{"model": "self-supervised image encoder", "dataset": "Sentinel-2 satellite tiles (TerraMesh)", "train_examples": 145000, "norm_position": "pre", "hidden_act": "gelu", "drop_path": 0.05, "pooling": "mean", "optimizer": "muon", "learning_rate": 0.0048}
Rows from block 2, named by matrix and row number. Rows with one number belong to one attention dimension. Each number is 200 + 30 x the weight over its row's rms, rounded and kept within 0 to 999. All counts start at 0.
# q: attention query, key and value (stacked) (model.blocks.2.attn.qkv.weight, 768x256, the q third), inputs 128-255
# k: attention query, key and value (stacked) (model.blocks.2.attn.qkv.weight, 768x256, the k third), inputs 128-255
q.48,189,265,207,174,142,197,237,187,256,150,213,217,168,154,237,202,234,165,183,224,218,184,224,200,213,231,176,185,193,148,188,248,198,215,198,211,187,176,200,206,234,211,218,150,206,179,276,182,242,237,218,179,198,217,182,174,210,220,200,140,204,201,225,205,168,210,209,132,182,172,218,136,191,214,218,176,170,210,159,180,169,154,207,165,192,157,197,169,166,162,222,221,179,218,201,188,239,200,191,195,198,214,195,160,236,204,173,195,229,189,254,216,225,181,182,212,169,268,248,188,171,203,209,171,196,216,234,210
k.48,269,217,160,219,149,209,131,152,229,224,159,229,189,194,197,161,214,151,207,223,208,171,219,170,187,188,234,224,213,218,201,219,164,182,217,196,205,213,218,204,251,217,249,181,171,257,198,165,195,193,191,183,241,184,234,209,204,171,188,207,240,207,233,199,206,200,227,216,203,168,108,184,185,231,200,248,221,190,194,154,170,179,179,194,198,217,149,203,210,224,181,151,182,192,222,177,178,257,241,221,220,170,244,167,127,255,199,246,170,254,189,114,251,186,179,199,196,219,210,212,168,239,194,230,206,206,197,238
q.49,188,193,219,199,173,213,128,197,243,194,227,196,200,189,205,223,219,188,205,235,188,205,193,207,260,181,207,161,251,184,204,288,183,224,219,208,223,166,161,193,202,240,209,152,189,270,218,131,236,207,194,262,185,177,232,149,233,210,233,151,235,149,197,205,157,248,203,182,214,233,253,158,236,196,219,199,218,166,276,255,206,147,199,205,163,153,208,206,145,215,207,219,182,176,201,111,228,183,256,191,168,160,233,185,194,192,127,169,199,184,247,225,217,179,236,164,190,218,221,178,176,205,247,258,176,201,206,207
k.49,250,249,269,134,193,190,159,202,235,130,200,198,231,218,223,241,205,182,225,168,231,203,206,174,218,142,214,255,184,249,216,228,162,192,212,140,206,139,161,152,224,195,242,207,229,245,182,162,226,194,187,199,209,188,222,249,228,201,199,265,219,229,302,190,245,154,192,282,225,213,185,192,232,253,172,211,229,229,230,188,205,151,224,213,195,257,179,208,187,210,181,146,197,214,233,182,178,157,174,208,236,175,246,191,160,210,219,174,211,164,207,211,213,177,191,232,155,204,192,178,162,204,182,238,207,214,209,220
q.50,206,243,181,222,179,206,208,176,212,215,218,212,177,183,224,183,246,187,189,165,251,173,218,197,253,238,168,233,216,221,165,160,192,199,236,208,184,217,219,166,209,176,218,258,269,163,177,261,234,254,246,245,215,208,143,178,156,203,190,193,165,215,179,187,272,225,206,169,194,162,211,225,220,245,259,245,178,237,165,201,243,178,170,198,227,228,211,188,231,168,206,200,199,206,249,224,193,190,169,212,181,229,221,194,207,182,168,193,159,203,140,254,215,222,188,190,208,189,201,221,269,204,224,140,197,210,211,166
k.50,190,217,185,200,165,193,214,159,216,207,219,217,283,187,206,172,232,191,191,223,188,192,202,224,176,195,171,233,220,121,226,151,190,223,189,281,240,220,196,206,226,166,223,189,103,240,197,212,222,221,243,189,164,152,240,172,170,207,206,174,209,202,181,216,143,164,175,209,214,169,203,222,177,205,236,213,238,212,158,173,193,231,195,186,227,168,210,226,195,181,285,148,198,213,212,222,176,209,238,195,213,196,139,210,192,235,194,166,277,182,235,207,149,184,157,149,214,208,177,171,148,212,207,183,216,230,193,237
q.51,225,209,203,192,214,182,204,194,226,182,204,201,210,208,196,227,190,228,188,229,178,213,173,159,182,154,199,152,183,184,240,208,235,220,209,243,216,180,178,259,211,222,176,142,152,260,203,154,178,179,170,166,180,203,251,215,243,195,191,198,220,171,185,218,162,179,205,172,190,225,189,203,188,143,167,199,200,172,215,204,161,211,220,201,163,203,189,235,135,199,217,202,176,171,172,167,187,159,246,207,169,140,165,250,175,177,259,191,247,199,248,216,221,161,257,199,181,243,192,148,169,221,235,191,211,181,204,234
k.51,187,236,216,177,247,208,153,197,166,206,196,216,217,238,223,261,161,211,187,187,195,184,219,219,192,216,229,180,171,266,170,266,196,201,194,198,185,212,195,187,183,200,214,179,280,183,181,172,248,235,182,202,249,214,211,264,214,207,197,199,137,222,198,199,267,178,169,179,223,233,185,181,221,225,191,190,157,184,270,246,209,180,232,216,182,235,167,190,197,228,129,241,220,172,152,184,218,196,173,200,192,254,241,227,195,161,186,236,202,192,186,223,247,163,247,264,171,218,232,224,220,143,224,254,192,223,207,153
q.52,133,196,267,170,167,233,173,200,227,220,218,226,193,219,209,232,189,182,197,227,200,197,187,222,259,202,202,169,188,192,198,257,155,220,186,204,180,185,202,188,220,142,221,141,201,206,221,170,203,180,180,262,157,191,203,146,250,176,259,127,244,220,228,234,160,232,181,184,223,219,232,162,225,190,239,178,202,149,229,251,205,140,181,226,163,218,188,190,195,175,239,193,184,177,200,158,166,178,235,167,217,193,163,143,149,233,147,191,207,186,271,167,181,149,181,161,190,220,224,155,141,196,233,204,147,210,194,210
k.52,269,249,274,149,180,252,196,203,178,192,198,226,174,237,208,191,239,172,236,173,190,214,230,156,185,159,233,238,196,259,221,188,139,137,191,124,225,153,241,173,202,198,218,203,196,233,205,176,204,160,155,167,198,218,198,240,210,194,174,227,260,239,232,207,215,215,193,174,243,204,179,202,221,234,190,124,243,212,212,201,213,164,193,179,139,178,169,194,219,220,178,203,180,181,224,214,172,215,213,198,187,233,179,232,183,216,205,191,155,156,188,155,225,195,232,264,218,155,196,221,218,147,189,276,239,195,203,193
q.53,144,223,191,193,162,190,173,189,167,229,208,232,173,222,222,183,181,163,195,190,232,194,225,219,243,226,174,206,166,233,174,206,181,206,208,197,151,203,264,189,200,113,234,201,246,163,219,248,204,214,227,277,191,190,196,164,204,168,229,142,184,259,210,191,228,234,155,198,216,183,143,198,209,240,244,197,207,174,224,250,222,166,202,214,226,191,197,195,276,161,224,150,168,211,251,229,183,173,203,211,218,249,176,145,151,222,121,220,165,193,181,236,171,204,189,171,199,183,212,194,203,200,166,167,126,197,210,191
k.53,229,173,218,213,166,271,245,196,195,213,177,207,175,209,217,151,248,201,191,184,181,205,213,169,162,179,215,221,194,183,242,153,184,177,172,161,221,191,232,154,209,205,172,232,191,240,183,222,143,142,176,185,177,214,233,189,158,204,205,190,236,212,188,235,168,215,193,137,218,241,181,226,215,176,222,145,243,177,156,205,219,197,163,185,163,132,193,193,221,208,238,162,183,174,227,204,189,201,185,164,212,189,93,192,197,219,194,204,196,218,185,167,180,265,223,207,201,169,179,206,235,185,182,208,216,191,199,232
q.54,161,184,188,220,201,228,161,227,188,201,169,173,207,212,204,230,223,158,207,246,221,233,216,243,209,203,204,193,268,224,189,161,215,218,194,189,227,193,194,173,188,175,225,230,216,219,188,274,257,215,213,252,225,201,171,142,181,193,210,187,225,186,233,196,223,176,216,184,220,229,181,204,212,254,199,209,259,216,202,204,268,184,159,212,245,175,179,189,257,220,167,170,209,184,228,154,188,210,180,192,226,186,254,178,197,254,150,115,160,199,209,233,230,194,171,186,195,115,195,243,213,245,152,163,193,184,203,198
k.54,234,185,232,175,130,172,183,225,227,199,170,161,215,164,180,191,239,147,197,198,212,195,188,160,233,201,195,244,202,203,193,182,181,188,229,252,203,139,168,195,199,184,240,180,213,229,189,237,201,213,211,216,182,200,143,170,218,193,203,164,250,203,236,177,190,244,196,242,188,162,219,205,229,205,207,212,194,212,160,168,176,195,199,211,234,227,185,241,187,131,193,187,184,219,253,179,206,179,270,215,219,210,200,209,204,226,200,125,213,154,207,243,179,171,199,199,194,220,149,189,216,201,175,211,226,184,164,209
q.55,220,223,169,198,195,171,211,161,238,225,225,212,158,231,200,230,217,251,193,177,215,191,215,165,204,209,180,112,160,218,198,191,193,193,238,242,183,211,201,223,210,219,184,273,223,222,194,169,182,204,253,220,204,203,183,220,192,192,210,212,213,186,149,181,273,251,193,176,203,181,225,208,204,199,228,249,197,190,193,214,209,173,176,250,208,257,262,238,173,189,247,203,152,200,204,204,200,148,229,259,196,234,200,268,158,186,206,227,218,156,166,242,187,212,232,208,212,224,183,191,232,168,249,176,185,242,214,183
k.55,185,207,174,188,203,197,246,147,190,185,202,210,321,221,245,248,185,252,136,224,200,196,214,245,157,166,190,192,210,155,252,182,192,229,165,250,213,243,174,163,200,161,191,191,165,185,146,169,217,206,242,198,185,207,251,229,200,221,259,180,168,174,170,232,267,182,166,178,195,190,173,246,189,244,211,164,217,217,218,215,185,217,170,187,225,183,220,216,136,190,221,204,249,182,167,204,214,195,177,148,208,193,181,216,159,194,185,199,280,210,234,195,144,185,184,231,196,215,206,160,88,168,208,170,194,188,237,225
q.56,187,242,243,187,215,215,226,189,214,232,186,191,215,250,169,284,204,197,189,233,175,246,177,177,165,184,209,167,202,168,213,174,156,217,135,208,185,223,215,185,223,166,223,147,151,210,213,185,231,160,143,176,160,196,229,176,213,237,217,202,244,207,227,228,187,200,223,218,216,241,210,163,169,215,179,198,292,178,163,188,203,161,165,247,195,242,195,235,224,174,240,175,184,149,206,207,150,176,250,176,244,192,202,190,151,266,180,180,247,207,242,178,188,188,174,196,195,218,208,152,135,210,194,204,187,184,172,195
k.56,264,198,218,188,179,185,224,247,175,216,191,207,135,202,208,187,261,173,177,193,259,206,240,165,233,182,193,205,208,258,185,235,143,148,188,127,206,176,238,150,228,208,189,179,244,214,239,148,219,156,180,155,210,224,163,223,194,198,179,197,255,223,192,207,251,243,209,177,228,148,185,228,205,231,225,91,211,215,215,187,185,166,154,215,190,189,183,170,204,164,149,256,208,168,208,215,195,226,248,224,182,226,206,255,147,200,187,182,143,198,197,149,173,176,196,228,203,191,243,204,228,123,196,242,250,179,186,144
q.57,224,193,181,180,185,230,151,220,191,167,228,200,196,182,245,130,209,176,214,146,226,167,228,202,223,207,219,222,202,182,185,216,232,218,245,169,189,189,209,214,205,204,194,211,246,126,210,240,174,271,286,228,212,224,155,195,177,164,187,180,164,213,211,187,240,228,215,172,182,191,232,214,206,201,268,173,135,272,167,199,203,209,196,193,197,210,234,166,198,211,212,244,184,261,206,173,244,211,130,187,187,204,220,186,238,171,193,219,166,230,184,206,216,213,228,186,201,191,214,242,256,196,216,166,209,214,227,218
k.57,124,226,193,197,202,214,98,155,217,181,171,218,221,219,194,200,226,208,174,195,146,205,190,194,185,198,211,185,198,167,193,171,219,210,188,229,215,232,184,226,189,181,262,185,162,203,183,219,229,229,237,228,204,155,231,208,256,196,251,204,186,213,215,153,160,202,238,219,174,207,211,132,200,199,159,248,187,178,196,193,193,200,228,179,248,248,187,191,167,169,181,162,174,184,238,154,242,220,204,201,203,178,208,211,229,230,158,273,231,251,205,267,247,185,198,192,182,227,185,200,201,264,219,235,178,230,121,224
q.58,180,211,262,185,211,237,176,185,213,222,212,193,207,224,181,213,205,181,233,174,195,203,191,231,215,209,210,221,204,156,179,209,164,218,146,163,159,223,200,135,215,159,217,176,200,136,185,238,218,227,219,237,201,193,168,167,172,212,235,209,193,192,205,223,233,230,232,245,219,205,247,198,215,238,241,187,205,240,173,208,199,155,153,253,175,261,199,183,239,215,242,201,203,202,235,215,169,207,185,187,267,208,232,141,214,255,175,219,195,200,211,162,185,206,151,188,214,178,216,194,201,182,187,206,218,211,175,171
k.58,211,205,224,219,162,193,198,215,191,188,191,223,151,207,181,138,251,193,214,197,221,216,205,181,241,141,168,243,251,173,213,151,180,162,196,117,214,191,215,189,213,214,237,185,145,228,214,159,234,176,190,178,197,206,170,206,235,203,200,199,286,192,191,189,203,228,229,222,195,133,208,224,148,222,170,127,237,233,189,162,180,188,149,182,230,219,212,175,215,168,190,177,209,181,238,221,206,201,239,217,204,180,208,236,167,229,206,185,156,183,212,196,189,197,157,159,226,197,204,196,183,213,169,201,242,188,184,191
q.59,244,214,204,201,245,258,207,204,213,194,202,148,218,206,198,196,249,202,217,166,208,204,198,206,202,203,227,251,247,180,185,183,209,233,208,185,196,222,200,187,227,234,193,189,228,150,172,250,195,236,194,198,215,204,153,204,168,219,211,231,189,200,220,202,231,193,224,198,184,177,251,199,204,229,225,198,201,258,145,157,234,195,147,198,209,233,218,209,219,221,225,218,229,188,201,219,219,230,158,160,211,183,224,178,228,195,208,178,182,242,169,201,218,222,149,191,217,169,209,250,240,190,213,167,212,179,180,186
k.59,179,257,208,192,173,143,171,183,190,187,231,180,205,171,170,176,239,176,197,204,217,192,191,187,248,175,159,210,244,163,196,185,209,201,223,226,191,229,208,227,215,181,272,156,135,205,216,186,245,212,225,218,184,162,187,183,219,213,242,181,221,221,201,165,183,194,218,268,178,142,246,202,153,238,186,210,201,215,173,151,170,181,186,191,272,256,219,185,162,160,181,218,212,213,204,244,207,231,269,231,173,190,216,233,204,226,179,218,212,184,217,220,171,167,161,154,208,199,212,180,178,242,206,190,209,203,144,187
q.60,191,240,131,194,161,144,181,191,187,180,185,227,157,214,221,215,166,158,208,223,219,198,231,192,187,194,177,160,148,201,199,154,226,221,210,233,175,165,254,213,181,154,215,230,193,173,205,253,226,244,276,241,229,239,215,196,192,185,175,172,186,213,202,209,256,202,210,177,195,218,144,212,176,216,205,164,190,202,180,222,185,199,217,204,219,195,197,195,224,175,210,160,134,233,243,190,193,150,186,247,205,252,213,225,179,221,183,207,188,196,209,282,205,195,267,194,177,233,194,167,222,240,162,147,186,199,237,242
k.60,179,126,155,242,151,238,175,182,211,238,135,233,205,205,238,185,222,218,123,217,156,195,217,190,145,195,218,222,209,201,231,179,221,195,171,213,202,222,185,176,180,228,181,200,224,229,158,211,202,170,200,173,220,219,235,221,198,212,205,143,201,164,174,233,224,249,190,118,188,236,156,176,227,176,213,182,169,179,190,205,192,212,184,200,188,194,178,209,223,181,168,159,198,163,178,119,261,197,154,186,233,184,150,210,177,194,167,201,216,270,201,215,204,210,233,223,185,240,193,219,221,180,207,208,194,217,195,221
q.61,228,254,209,165,143,189,231,185,265,142,188,215,185,173,218,151,201,119,171,177,203,179,187,201,171,197,193,217,177,141,211,241,241,218,204,179,183,211,176,155,205,201,210,190,194,158,236,202,231,274,243,158,218,233,180,195,232,217,193,215,168,230,197,170,227,218,228,162,168,159,226,172,145,201,205,230,133,244,153,178,152,158,217,202,165,187,209,170,169,158,174,235,191,225,198,150,198,218,152,190,197,197,219,188,263,199,219,211,212,204,201,226,200,212,175,176,182,229,255,217,195,223,185,181,263,219,229,214
k.61,207,192,157,227,185,228,131,139,190,249,174,247,204,205,202,179,201,192,228,233,157,182,198,219,148,221,220,220,227,163,206,198,207,171,210,256,219,223,186,236,203,217,216,169,174,213,193,204,211,202,205,186,212,175,219,205,212,178,190,176,188,177,177,200,211,203,238,185,153,156,114,197,143,218,178,250,187,167,214,169,219,222,208,228,219,222,181,235,236,234,190,180,194,159,227,148,197,215,252,187,207,228,232,199,160,290,210,244,190,237,220,185,305,180,202,206,222,251,230,223,158,239,201,202,160,224,179,232
q.62,166,174,195,176,207,220,273,236,180,171,188,189,194,151,204,204,168,190,219,224,183,194,220,214,195,246,214,206,193,202,190,191,218,218,173,211,207,153,260,162,184,180,222,177,196,158,221,239,246,206,201,178,222,231,155,233,185,187,197,166,226,220,284,228,136,170,201,198,188,198,159,185,198,192,165,143,186,203,151,135,179,244,221,144,155,178,167,188,209,174,173,217,211,241,191,258,169,228,127,190,201,229,168,174,222,205,214,180,174,222,246,159,228,185,216,230,199,218,194,183,186,218,170,139,215,183,216,242
k.62,183,190,179,249,161,155,140,220,211,223,148,221,132,207,167,129,202,161,214,199,167,161,204,169,207,260,198,161,207,250,167,171,236,183,198,206,174,193,243,300,177,232,218,159,185,195,230,235,188,219,168,172,206,226,176,160,213,162,159,185,214,204,196,196,184,248,229,135,220,178,195,128,235,141,197,246,178,178,178,184,179,195,173,196,205,170,166,200,220,171,167,220,139,224,159,199,183,243,238,216,177,217,191,179,247,191,186,234,132,281,212,187,221,179,207,160,202,179,175,224,251,210,193,220,200,226,196,168
q.63,200,210,185,172,163,171,138,211,215,181,204,222,181,224,189,149,162,140,192,187,209,177,225,219,189,187,207,221,154,176,207,215,250,223,231,185,167,186,228,144,159,138,221,190,172,146,192,259,216,266,288,230,227,225,208,206,200,184,194,178,181,194,208,194,254,239,216,229,187,197,162,215,214,217,208,195,156,224,213,217,146,194,217,198,155,188,185,212,208,197,203,213,148,246,209,165,173,172,148,227,198,257,227,190,192,224,178,224,166,185,218,244,176,195,271,168,183,196,201,170,207,207,159,192,211,208,241,230
k.63,163,135,176,252,183,217,142,179,215,219,141,242,174,206,230,159,232,238,158,212,141,212,186,187,169,190,198,229,195,184,227,172,254,202,173,181,205,212,168,172,176,236,159,216,245,234,156,207,206,173,186,174,227,239,198,211,243,225,194,184,222,189,215,216,218,251,209,153,176,225,163,168,178,177,167,232,190,172,206,197,208,203,174,213,213,224,210,252,242,199,195,122,171,158,226,123,215,165,153,193,225,191,188,180,187,248,189,238,199,285,204,263,232,229,213,193,193,227,165,220,200,231,183,204,187,219,172,243
q.64,171,223,176,219,227,149,170,219,173,169,176,175,236,207,229,258,218,253,218,186,188,195,186,225,207,185,207,172,158,194,277,186,176,248,177,223,163,214,153,188,179,212,190,241,192,195,193,228,246,202,218,178,170,221,153,223,173,224,256,249,237,183,144,183,142,148,188,198,249,210,169,190,223,217,178,191,167,255,170,139,217,203,237,177,142,130,229,150,221,226,222,243,212,229,176,201,173,216,262,190,206,226,200,177,177,191,150,203,217,185,210,213,201,197,218,236,213,254,214,222,178,218,171,168,163,154,233,194
k.64,196,193,233,177,226,213,183,167,155,188,194,239,239,207,218,196,200,214,193,177,186,186,235,174,167,174,209,251,171,201,153,181,227,189,203,267,228,188,176,250,247,174,205,197,183,156,244,197,226,258,219,170,175,211,136,216,193,215,235,215,213,202,179,231,202,164,227,183,227,156,221,165,172,168,198,178,213,211,212,177,190,192,186,234,218,202,272,220,199,210,175,187,197,144,200,219,228,198,250,188,216,244,206,169,220,204,194,151,181,215,232,210,201,230,166,177,192,261,276,185,122,238,191,255,201,258,209,210
q.65,196,276,182,182,213,200,175,197,202,251,217,217,197,194,213,222,209,175,207,183,197,208,202,215,180,197,202,201,199,176,193,209,213,178,177,192,160,200,237,218,161,182,216,207,189,182,198,220,162,163,226,217,197,163,190,234,163,169,160,156,190,204,210,240,260,173,201,178,187,223,178,190,232,203,224,166,165,229,197,224,223,218,151,202,211,163,137,189,216,200,167,211,216,226,153,210,179,210,150,195,216,191,239,189,190,195,249,250,202,196,180,126,186,198,221,241,174,226,183,176,200,109,188,167,180,187,231,223
k.65,208,225,209,191,187,177,238,181,230,216,212,209,154,202,168,167,224,190,223,199,218,213,181,195,221,231,175,226,197,194,179,190,182,198,223,153,118,139,244,261,222,184,226,169,199,117,209,218,175,249,187,228,208,184,188,189,227,231,108,184,239,189,182,174,212,270,152,228,180,206,176,172,210,221,198,189,223,222,218,218,164,200,188,187,206,165,207,215,141,195,181,209,207,200,215,174,172,294,227,212,158,170,204,208,243,223,161,209,132,173,112,177,188,256,158,189,182,169,216,210,205,238,229,205,189,166,194,195
q.66,181,187,204,231,198,150,220,178,167,179,216,166,210,206,216,255,202,161,140,216,185,228,163,226,231,204,187,199,237,228,227,199,213,217,148,220,282,210,227,120,211,189,214,233,225,248,202,170,255,144,155,189,165,166,206,146,232,217,208,172,181,212,247,208,178,215,197,176,180,215,259,213,180,157,202,199,191,183,232,203,165,173,189,152,238,180,226,214,224,138,217,208,220,206,279,200,224,166,204,210,226,161,148,172,184,216,232,167,228,238,213,248,170,180,180,171,180,180,188,170,218,281,215,187,189,277,182,257
k.66,220,204,154,186,182,191,191,151,159,186,184,220,156,155,213,246,204,185,152,187,229,207,256,190,180,225,211,166,199,268,217,213,187,234,196,220,238,233,211,213,219,190,210,226,224,165,160,250,240,159,205,128,175,223,200,252,200,221,235,149,209,244,223,227,187,276,212,215,189,213,185,221,124,173,192,204,180,143,220,193,187,163,182,193,238,182,194,187,239,211,166,162,233,222,198,242,186,186,193,155,179,181,166,204,228,212,202,193,209,207,173,193,208,187,168,220,164,233,168,197,189,243,221,208,175,196,243,192
q.67,241,232,207,196,175,202,226,217,204,161,216,180,190,191,236,252,189,213,213,204,211,206,198,225,180,231,184,254,193,176,208,181,212,197,190,208,186,136,270,152,202,179,188,263,219,220,218,224,204,226,219,253,229,234,229,213,188,192,195,204,214,252,136,187,177,181,215,218,209,175,188,190,239,208,226,205,170,193,162,219,183,221,182,207,180,218,203,217,276,179,239,182,196,186,131,166,172,182,195,198,236,208,259,174,214,151,214,127,171,228,134,176,208,188,282,171,204,238,252,257,189,167,261,194,183,224,170,150
k.67,205,236,184,198,275,237,230,214,160,174,210,199,202,220,142,231,198,177,243,174,218,191,192,172,233,227,165,181,192,192,201,113,215,224,227,160,213,202,202,186,186,219,237,201,237,139,209,176,215,216,182,166,215,200,169,220,161,213,132,188,156,194,245,177,187,177,185,282,228,191,216,202,179,195,203,208,195,183,192,191,182,154,224,142,160,204,222,166,179,129,186,190,146,163,180,234,198,164,203,252,238,190,251,213,187,182,195,170,177,222,216,244,197,213,209,214,219,209,206,176,209,260,185,213,203,185,150,206
q.68,216,182,162,187,238,200,180,189,187,149,162,168,238,210,171,209,223,280,192,184,202,180,201,218,188,164,221,175,172,194,226,210,181,227,217,208,118,199,169,232,218,226,197,169,192,210,218,219,179,237,233,135,168,253,209,261,215,196,248,241,233,174,146,200,201,184,187,197,252,173,152,189,180,236,161,189,175,229,180,140,222,182,217,240,188,168,194,188,198,250,210,241,183,148,168,204,188,226,277,159,145,240,151,245,216,195,148,206,212,178,208,186,222,227,126,183,229,222,178,232,150,203,162,215,192,152,228,158
k.68,183,181,222,159,236,162,163,233,182,219,212,208,214,217,233,173,180,241,204,187,147,202,203,198,181,186,191,252,175,182,182,193,189,141,170,240,212,159,170,217,237,198,209,193,187,256,205,143,216,217,208,226,220,202,203,164,166,186,245,223,192,220,172,198,217,147,243,142,215,156,190,192,220,145,232,214,209,208,200,180,233,213,181,202,200,207,240,235,187,202,198,201,189,178,183,233,242,181,248,178,237,252,222,150,164,184,204,136,212,226,238,200,212,200,230,202,242,203,235,243,157,158,178,218,203,222,231,206
q.69,162,202,187,187,220,224,172,197,207,239,188,238,196,196,166,122,195,180,191,208,194,196,233,162,210,198,216,177,218,196,192,221,189,218,213,192,214,259,130,275,193,210,220,146,183,150,245,188,164,210,225,178,169,164,161,209,205,195,189,204,165,161,261,199,233,206,194,173,172,225,212,153,183,211,188,203,247,167,220,185,278,220,211,196,222,162,160,202,130,216,144,198,176,243,212,239,201,219,238,192,176,202,212,232,221,246,187,268,236,163,221,139,184,234,184,223,166,184,165,143,202,158,131,220,233,198,188,255
k.69,179,174,221,171,137,216,191,217,299,229,190,180,164,204,213,160,235,212,147,195,189,191,196,182,210,190,232,226,190,207,233,208,175,167,193,226,121,177,241,215,194,171,170,201,149,240,219,185,183,168,230,227,216,197,237,158,220,210,207,224,215,179,146,194,266,224,195,171,194,243,196,151,219,206,206,169,190,192,213,204,220,238,199,212,219,219,195,243,181,200,200,232,238,243,228,134,229,273,217,198,171,178,163,216,199,219,174,248,226,188,190,168,176,189,194,187,180,160,206,221,200,165,187,200,200,194,222,197
q.70,168,279,198,209,248,238,169,192,192,257,174,242,187,169,175,205,192,148,228,203,210,198,219,188,191,253,189,202,219,188,215,158,196,216,149,192,216,207,211,221,144,192,237,213,211,137,182,213,205,193,257,224,214,165,166,214,144,174,186,183,173,206,211,190,209,144,202,152,188,237,167,172,244,200,242,201,181,225,190,222,241,216,185,198,168,183,189,175,201,186,167,234,215,235,129,222,179,189,182,247,237,206,291,177,184,165,218,217,245,184,164,146,214,214,242,232,171,236,189,204,202,129,173,173,195,189,202,230
k.70,237,234,196,183,187,200,231,136,201,200,200,201,183,205,159,172,257,172,219,208,190,166,203,183,207,214,211,218,197,214,210,194,201,215,227,185,124,146,220,270,238,189,239,162,159,118,184,191,160,260,214,194,205,218,173,200,231,196,144,221,194,173,228,211,198,251,191,184,198,200,239,142,184,195,187,182,221,229,233,178,171,192,203,226,225,193,221,205,168,193,221,181,195,179,239,227,188,264,230,212,124,179,181,196,232,212,156,224,128,155,186,188,177,255,145,208,220,187,207,169,197,236,199,233,200,169,198,231
q.71,207,198,202,148,135,180,253,174,179,228,225,220,196,168,253,238,197,213,199,202,212,184,163,185,207,193,217,236,159,175,184,210,252,196,200,217,249,212,193,191,196,173,196,225,242,190,181,210,224,144,262,191,216,164,247,201,230,233,200,205,221,190,184,223,254,232,198,186,167,184,185,192,184,230,209,199,202,216,174,153,172,206,186,172,241,118,199,159,223,190,198,192,171,173,239,165,195,200,196,263,211,210,181,196,222,207,255,212,211,249,203,267,181,180,171,250,167,263,195,205,198,261,186,138,212,238,210,203
k.71,141,203,197,198,176,166,200,190,170,217,158,201,134,186,213,216,220,262,200,201,168,226,197,228,199,196,208,220,207,145,193,163,234,177,196,178,292,202,192,205,195,207,220,180,245,187,209,209,280,161,234,219,159,131,214,230,211,191,242,151,195,183,170,179,216,230,232,202,178,181,133,208,184,208,180,152,213,206,135,186,146,218,147,239,193,205,200,219,206,153,158,175,204,197,214,243,200,213,171,226,211,187,221,194,175,273,151,197,167,192,185,160,174,207,217,193,177,233,206,205,166,216,223,131,182,207,175,216
q.72,167,189,256,246,179,156,216,223,176,169,240,191,194,202,198,264,198,198,185,227,150,218,192,199,216,233,190,209,191,213,227,199,160,225,171,216,266,201,188,144,193,176,203,244,247,233,191,161,264,152,138,240,199,182,211,161,219,231,247,221,180,229,192,176,157,226,191,197,188,212,220,214,174,168,208,219,219,203,212,223,186,195,250,161,219,181,243,213,224,166,247,174,204,217,252,211,245,163,187,200,232,189,193,175,183,216,203,183,216,238,191,260,160,175,239,226,203,204,217,186,218,299,220,168,189,255,180,228
k.72,225,168,178,201,189,253,169,122,174,176,181,216,195,156,187,228,191,189,169,210,269,161,256,191,182,171,196,204,211,240,256,223,218,211,180,247,278,259,223,178,211,206,164,219,194,217,163,209,241,181,214,151,169,239,172,268,208,221,253,213,192,214,201,253,210,219,208,193,225,184,220,205,127,180,239,179,157,115,207,206,210,191,186,179,236,198,207,213,224,221,186,190,213,183,217,252,213,138,209,210,191,195,145,232,227,245,202,187,216,187,234,203,207,198,177,229,194,250,180,206,195,256,213,204,176,209,194,191
q.73,184,145,242,257,215,208,179,211,184,167,216,183,207,226,156,185,183,180,163,207,168,220,211,180,215,186,184,144,254,238,187,247,181,205,219,211,215,203,204,151,234,225,216,162,182,231,220,151,201,181,105,205,203,220,222,157,230,190,214,172,182,218,224,183,139,239,205,207,206,215,282,199,168,158,190,194,232,140,276,245,214,178,230,189,192,245,213,224,167,156,200,174,227,193,233,244,265,178,165,175,187,177,166,193,179,215,202,169,217,197,214,200,184,174,214,181,217,148,186,165,204,255,243,248,198,237,156,173
k.73,241,160,219,252,174,224,174,181,208,179,216,181,210,170,216,197,172,160,159,214,257,195,222,208,212,233,198,177,230,265,251,244,163,199,193,241,203,243,230,158,205,184,185,254,191,250,145,206,203,173,188,173,229,215,241,245,199,233,218,176,208,225,232,246,195,183,195,212,208,203,230,200,174,192,261,233,155,163,237,216,259,202,201,149,208,205,169,194,220,255,222,197,226,243,158,171,215,185,186,200,191,179,181,217,190,164,226,181,293,204,208,218,258,157,226,224,211,181,117,244,234,178,233,216,161,217,225,174
q.74,194,222,212,201,186,141,231,200,159,176,201,189,193,201,197,202,154,234,178,203,173,218,180,193,203,217,196,236,171,174,214,200,204,206,175,197,255,187,162,190,198,161,179,228,238,228,200,207,212,180,195,199,203,197,221,171,238,238,232,205,210,198,203,182,182,200,183,195,178,190,188,206,172,179,193,249,217,225,207,164,179,168,232,160,248,168,252,171,213,225,213,193,196,201,282,151,240,195,185,186,237,199,132,196,167,206,203,205,229,209,234,292,193,196,202,185,188,183,216,208,200,297,199,143,207,204,228,243
k.74,171,164,212,189,169,239,174,196,215,201,169,190,218,207,224,237,198,223,190,190,191,183,237,247,137,155,225,229,178,200,224,254,275,208,153,212,308,222,170,178,190,192,150,197,204,246,224,228,228,181,219,180,145,200,190,213,215,189,264,209,171,174,165,222,206,204,234,144,187,181,197,222,190,188,189,168,213,185,180,204,212,192,165,282,223,193,185,201,251,225,185,196,228,192,226,176,198,157,178,170,232,188,147,197,221,247,204,198,181,194,214,198,167,171,204,227,165,258,216,204,173,203,177,153,235,240,213,195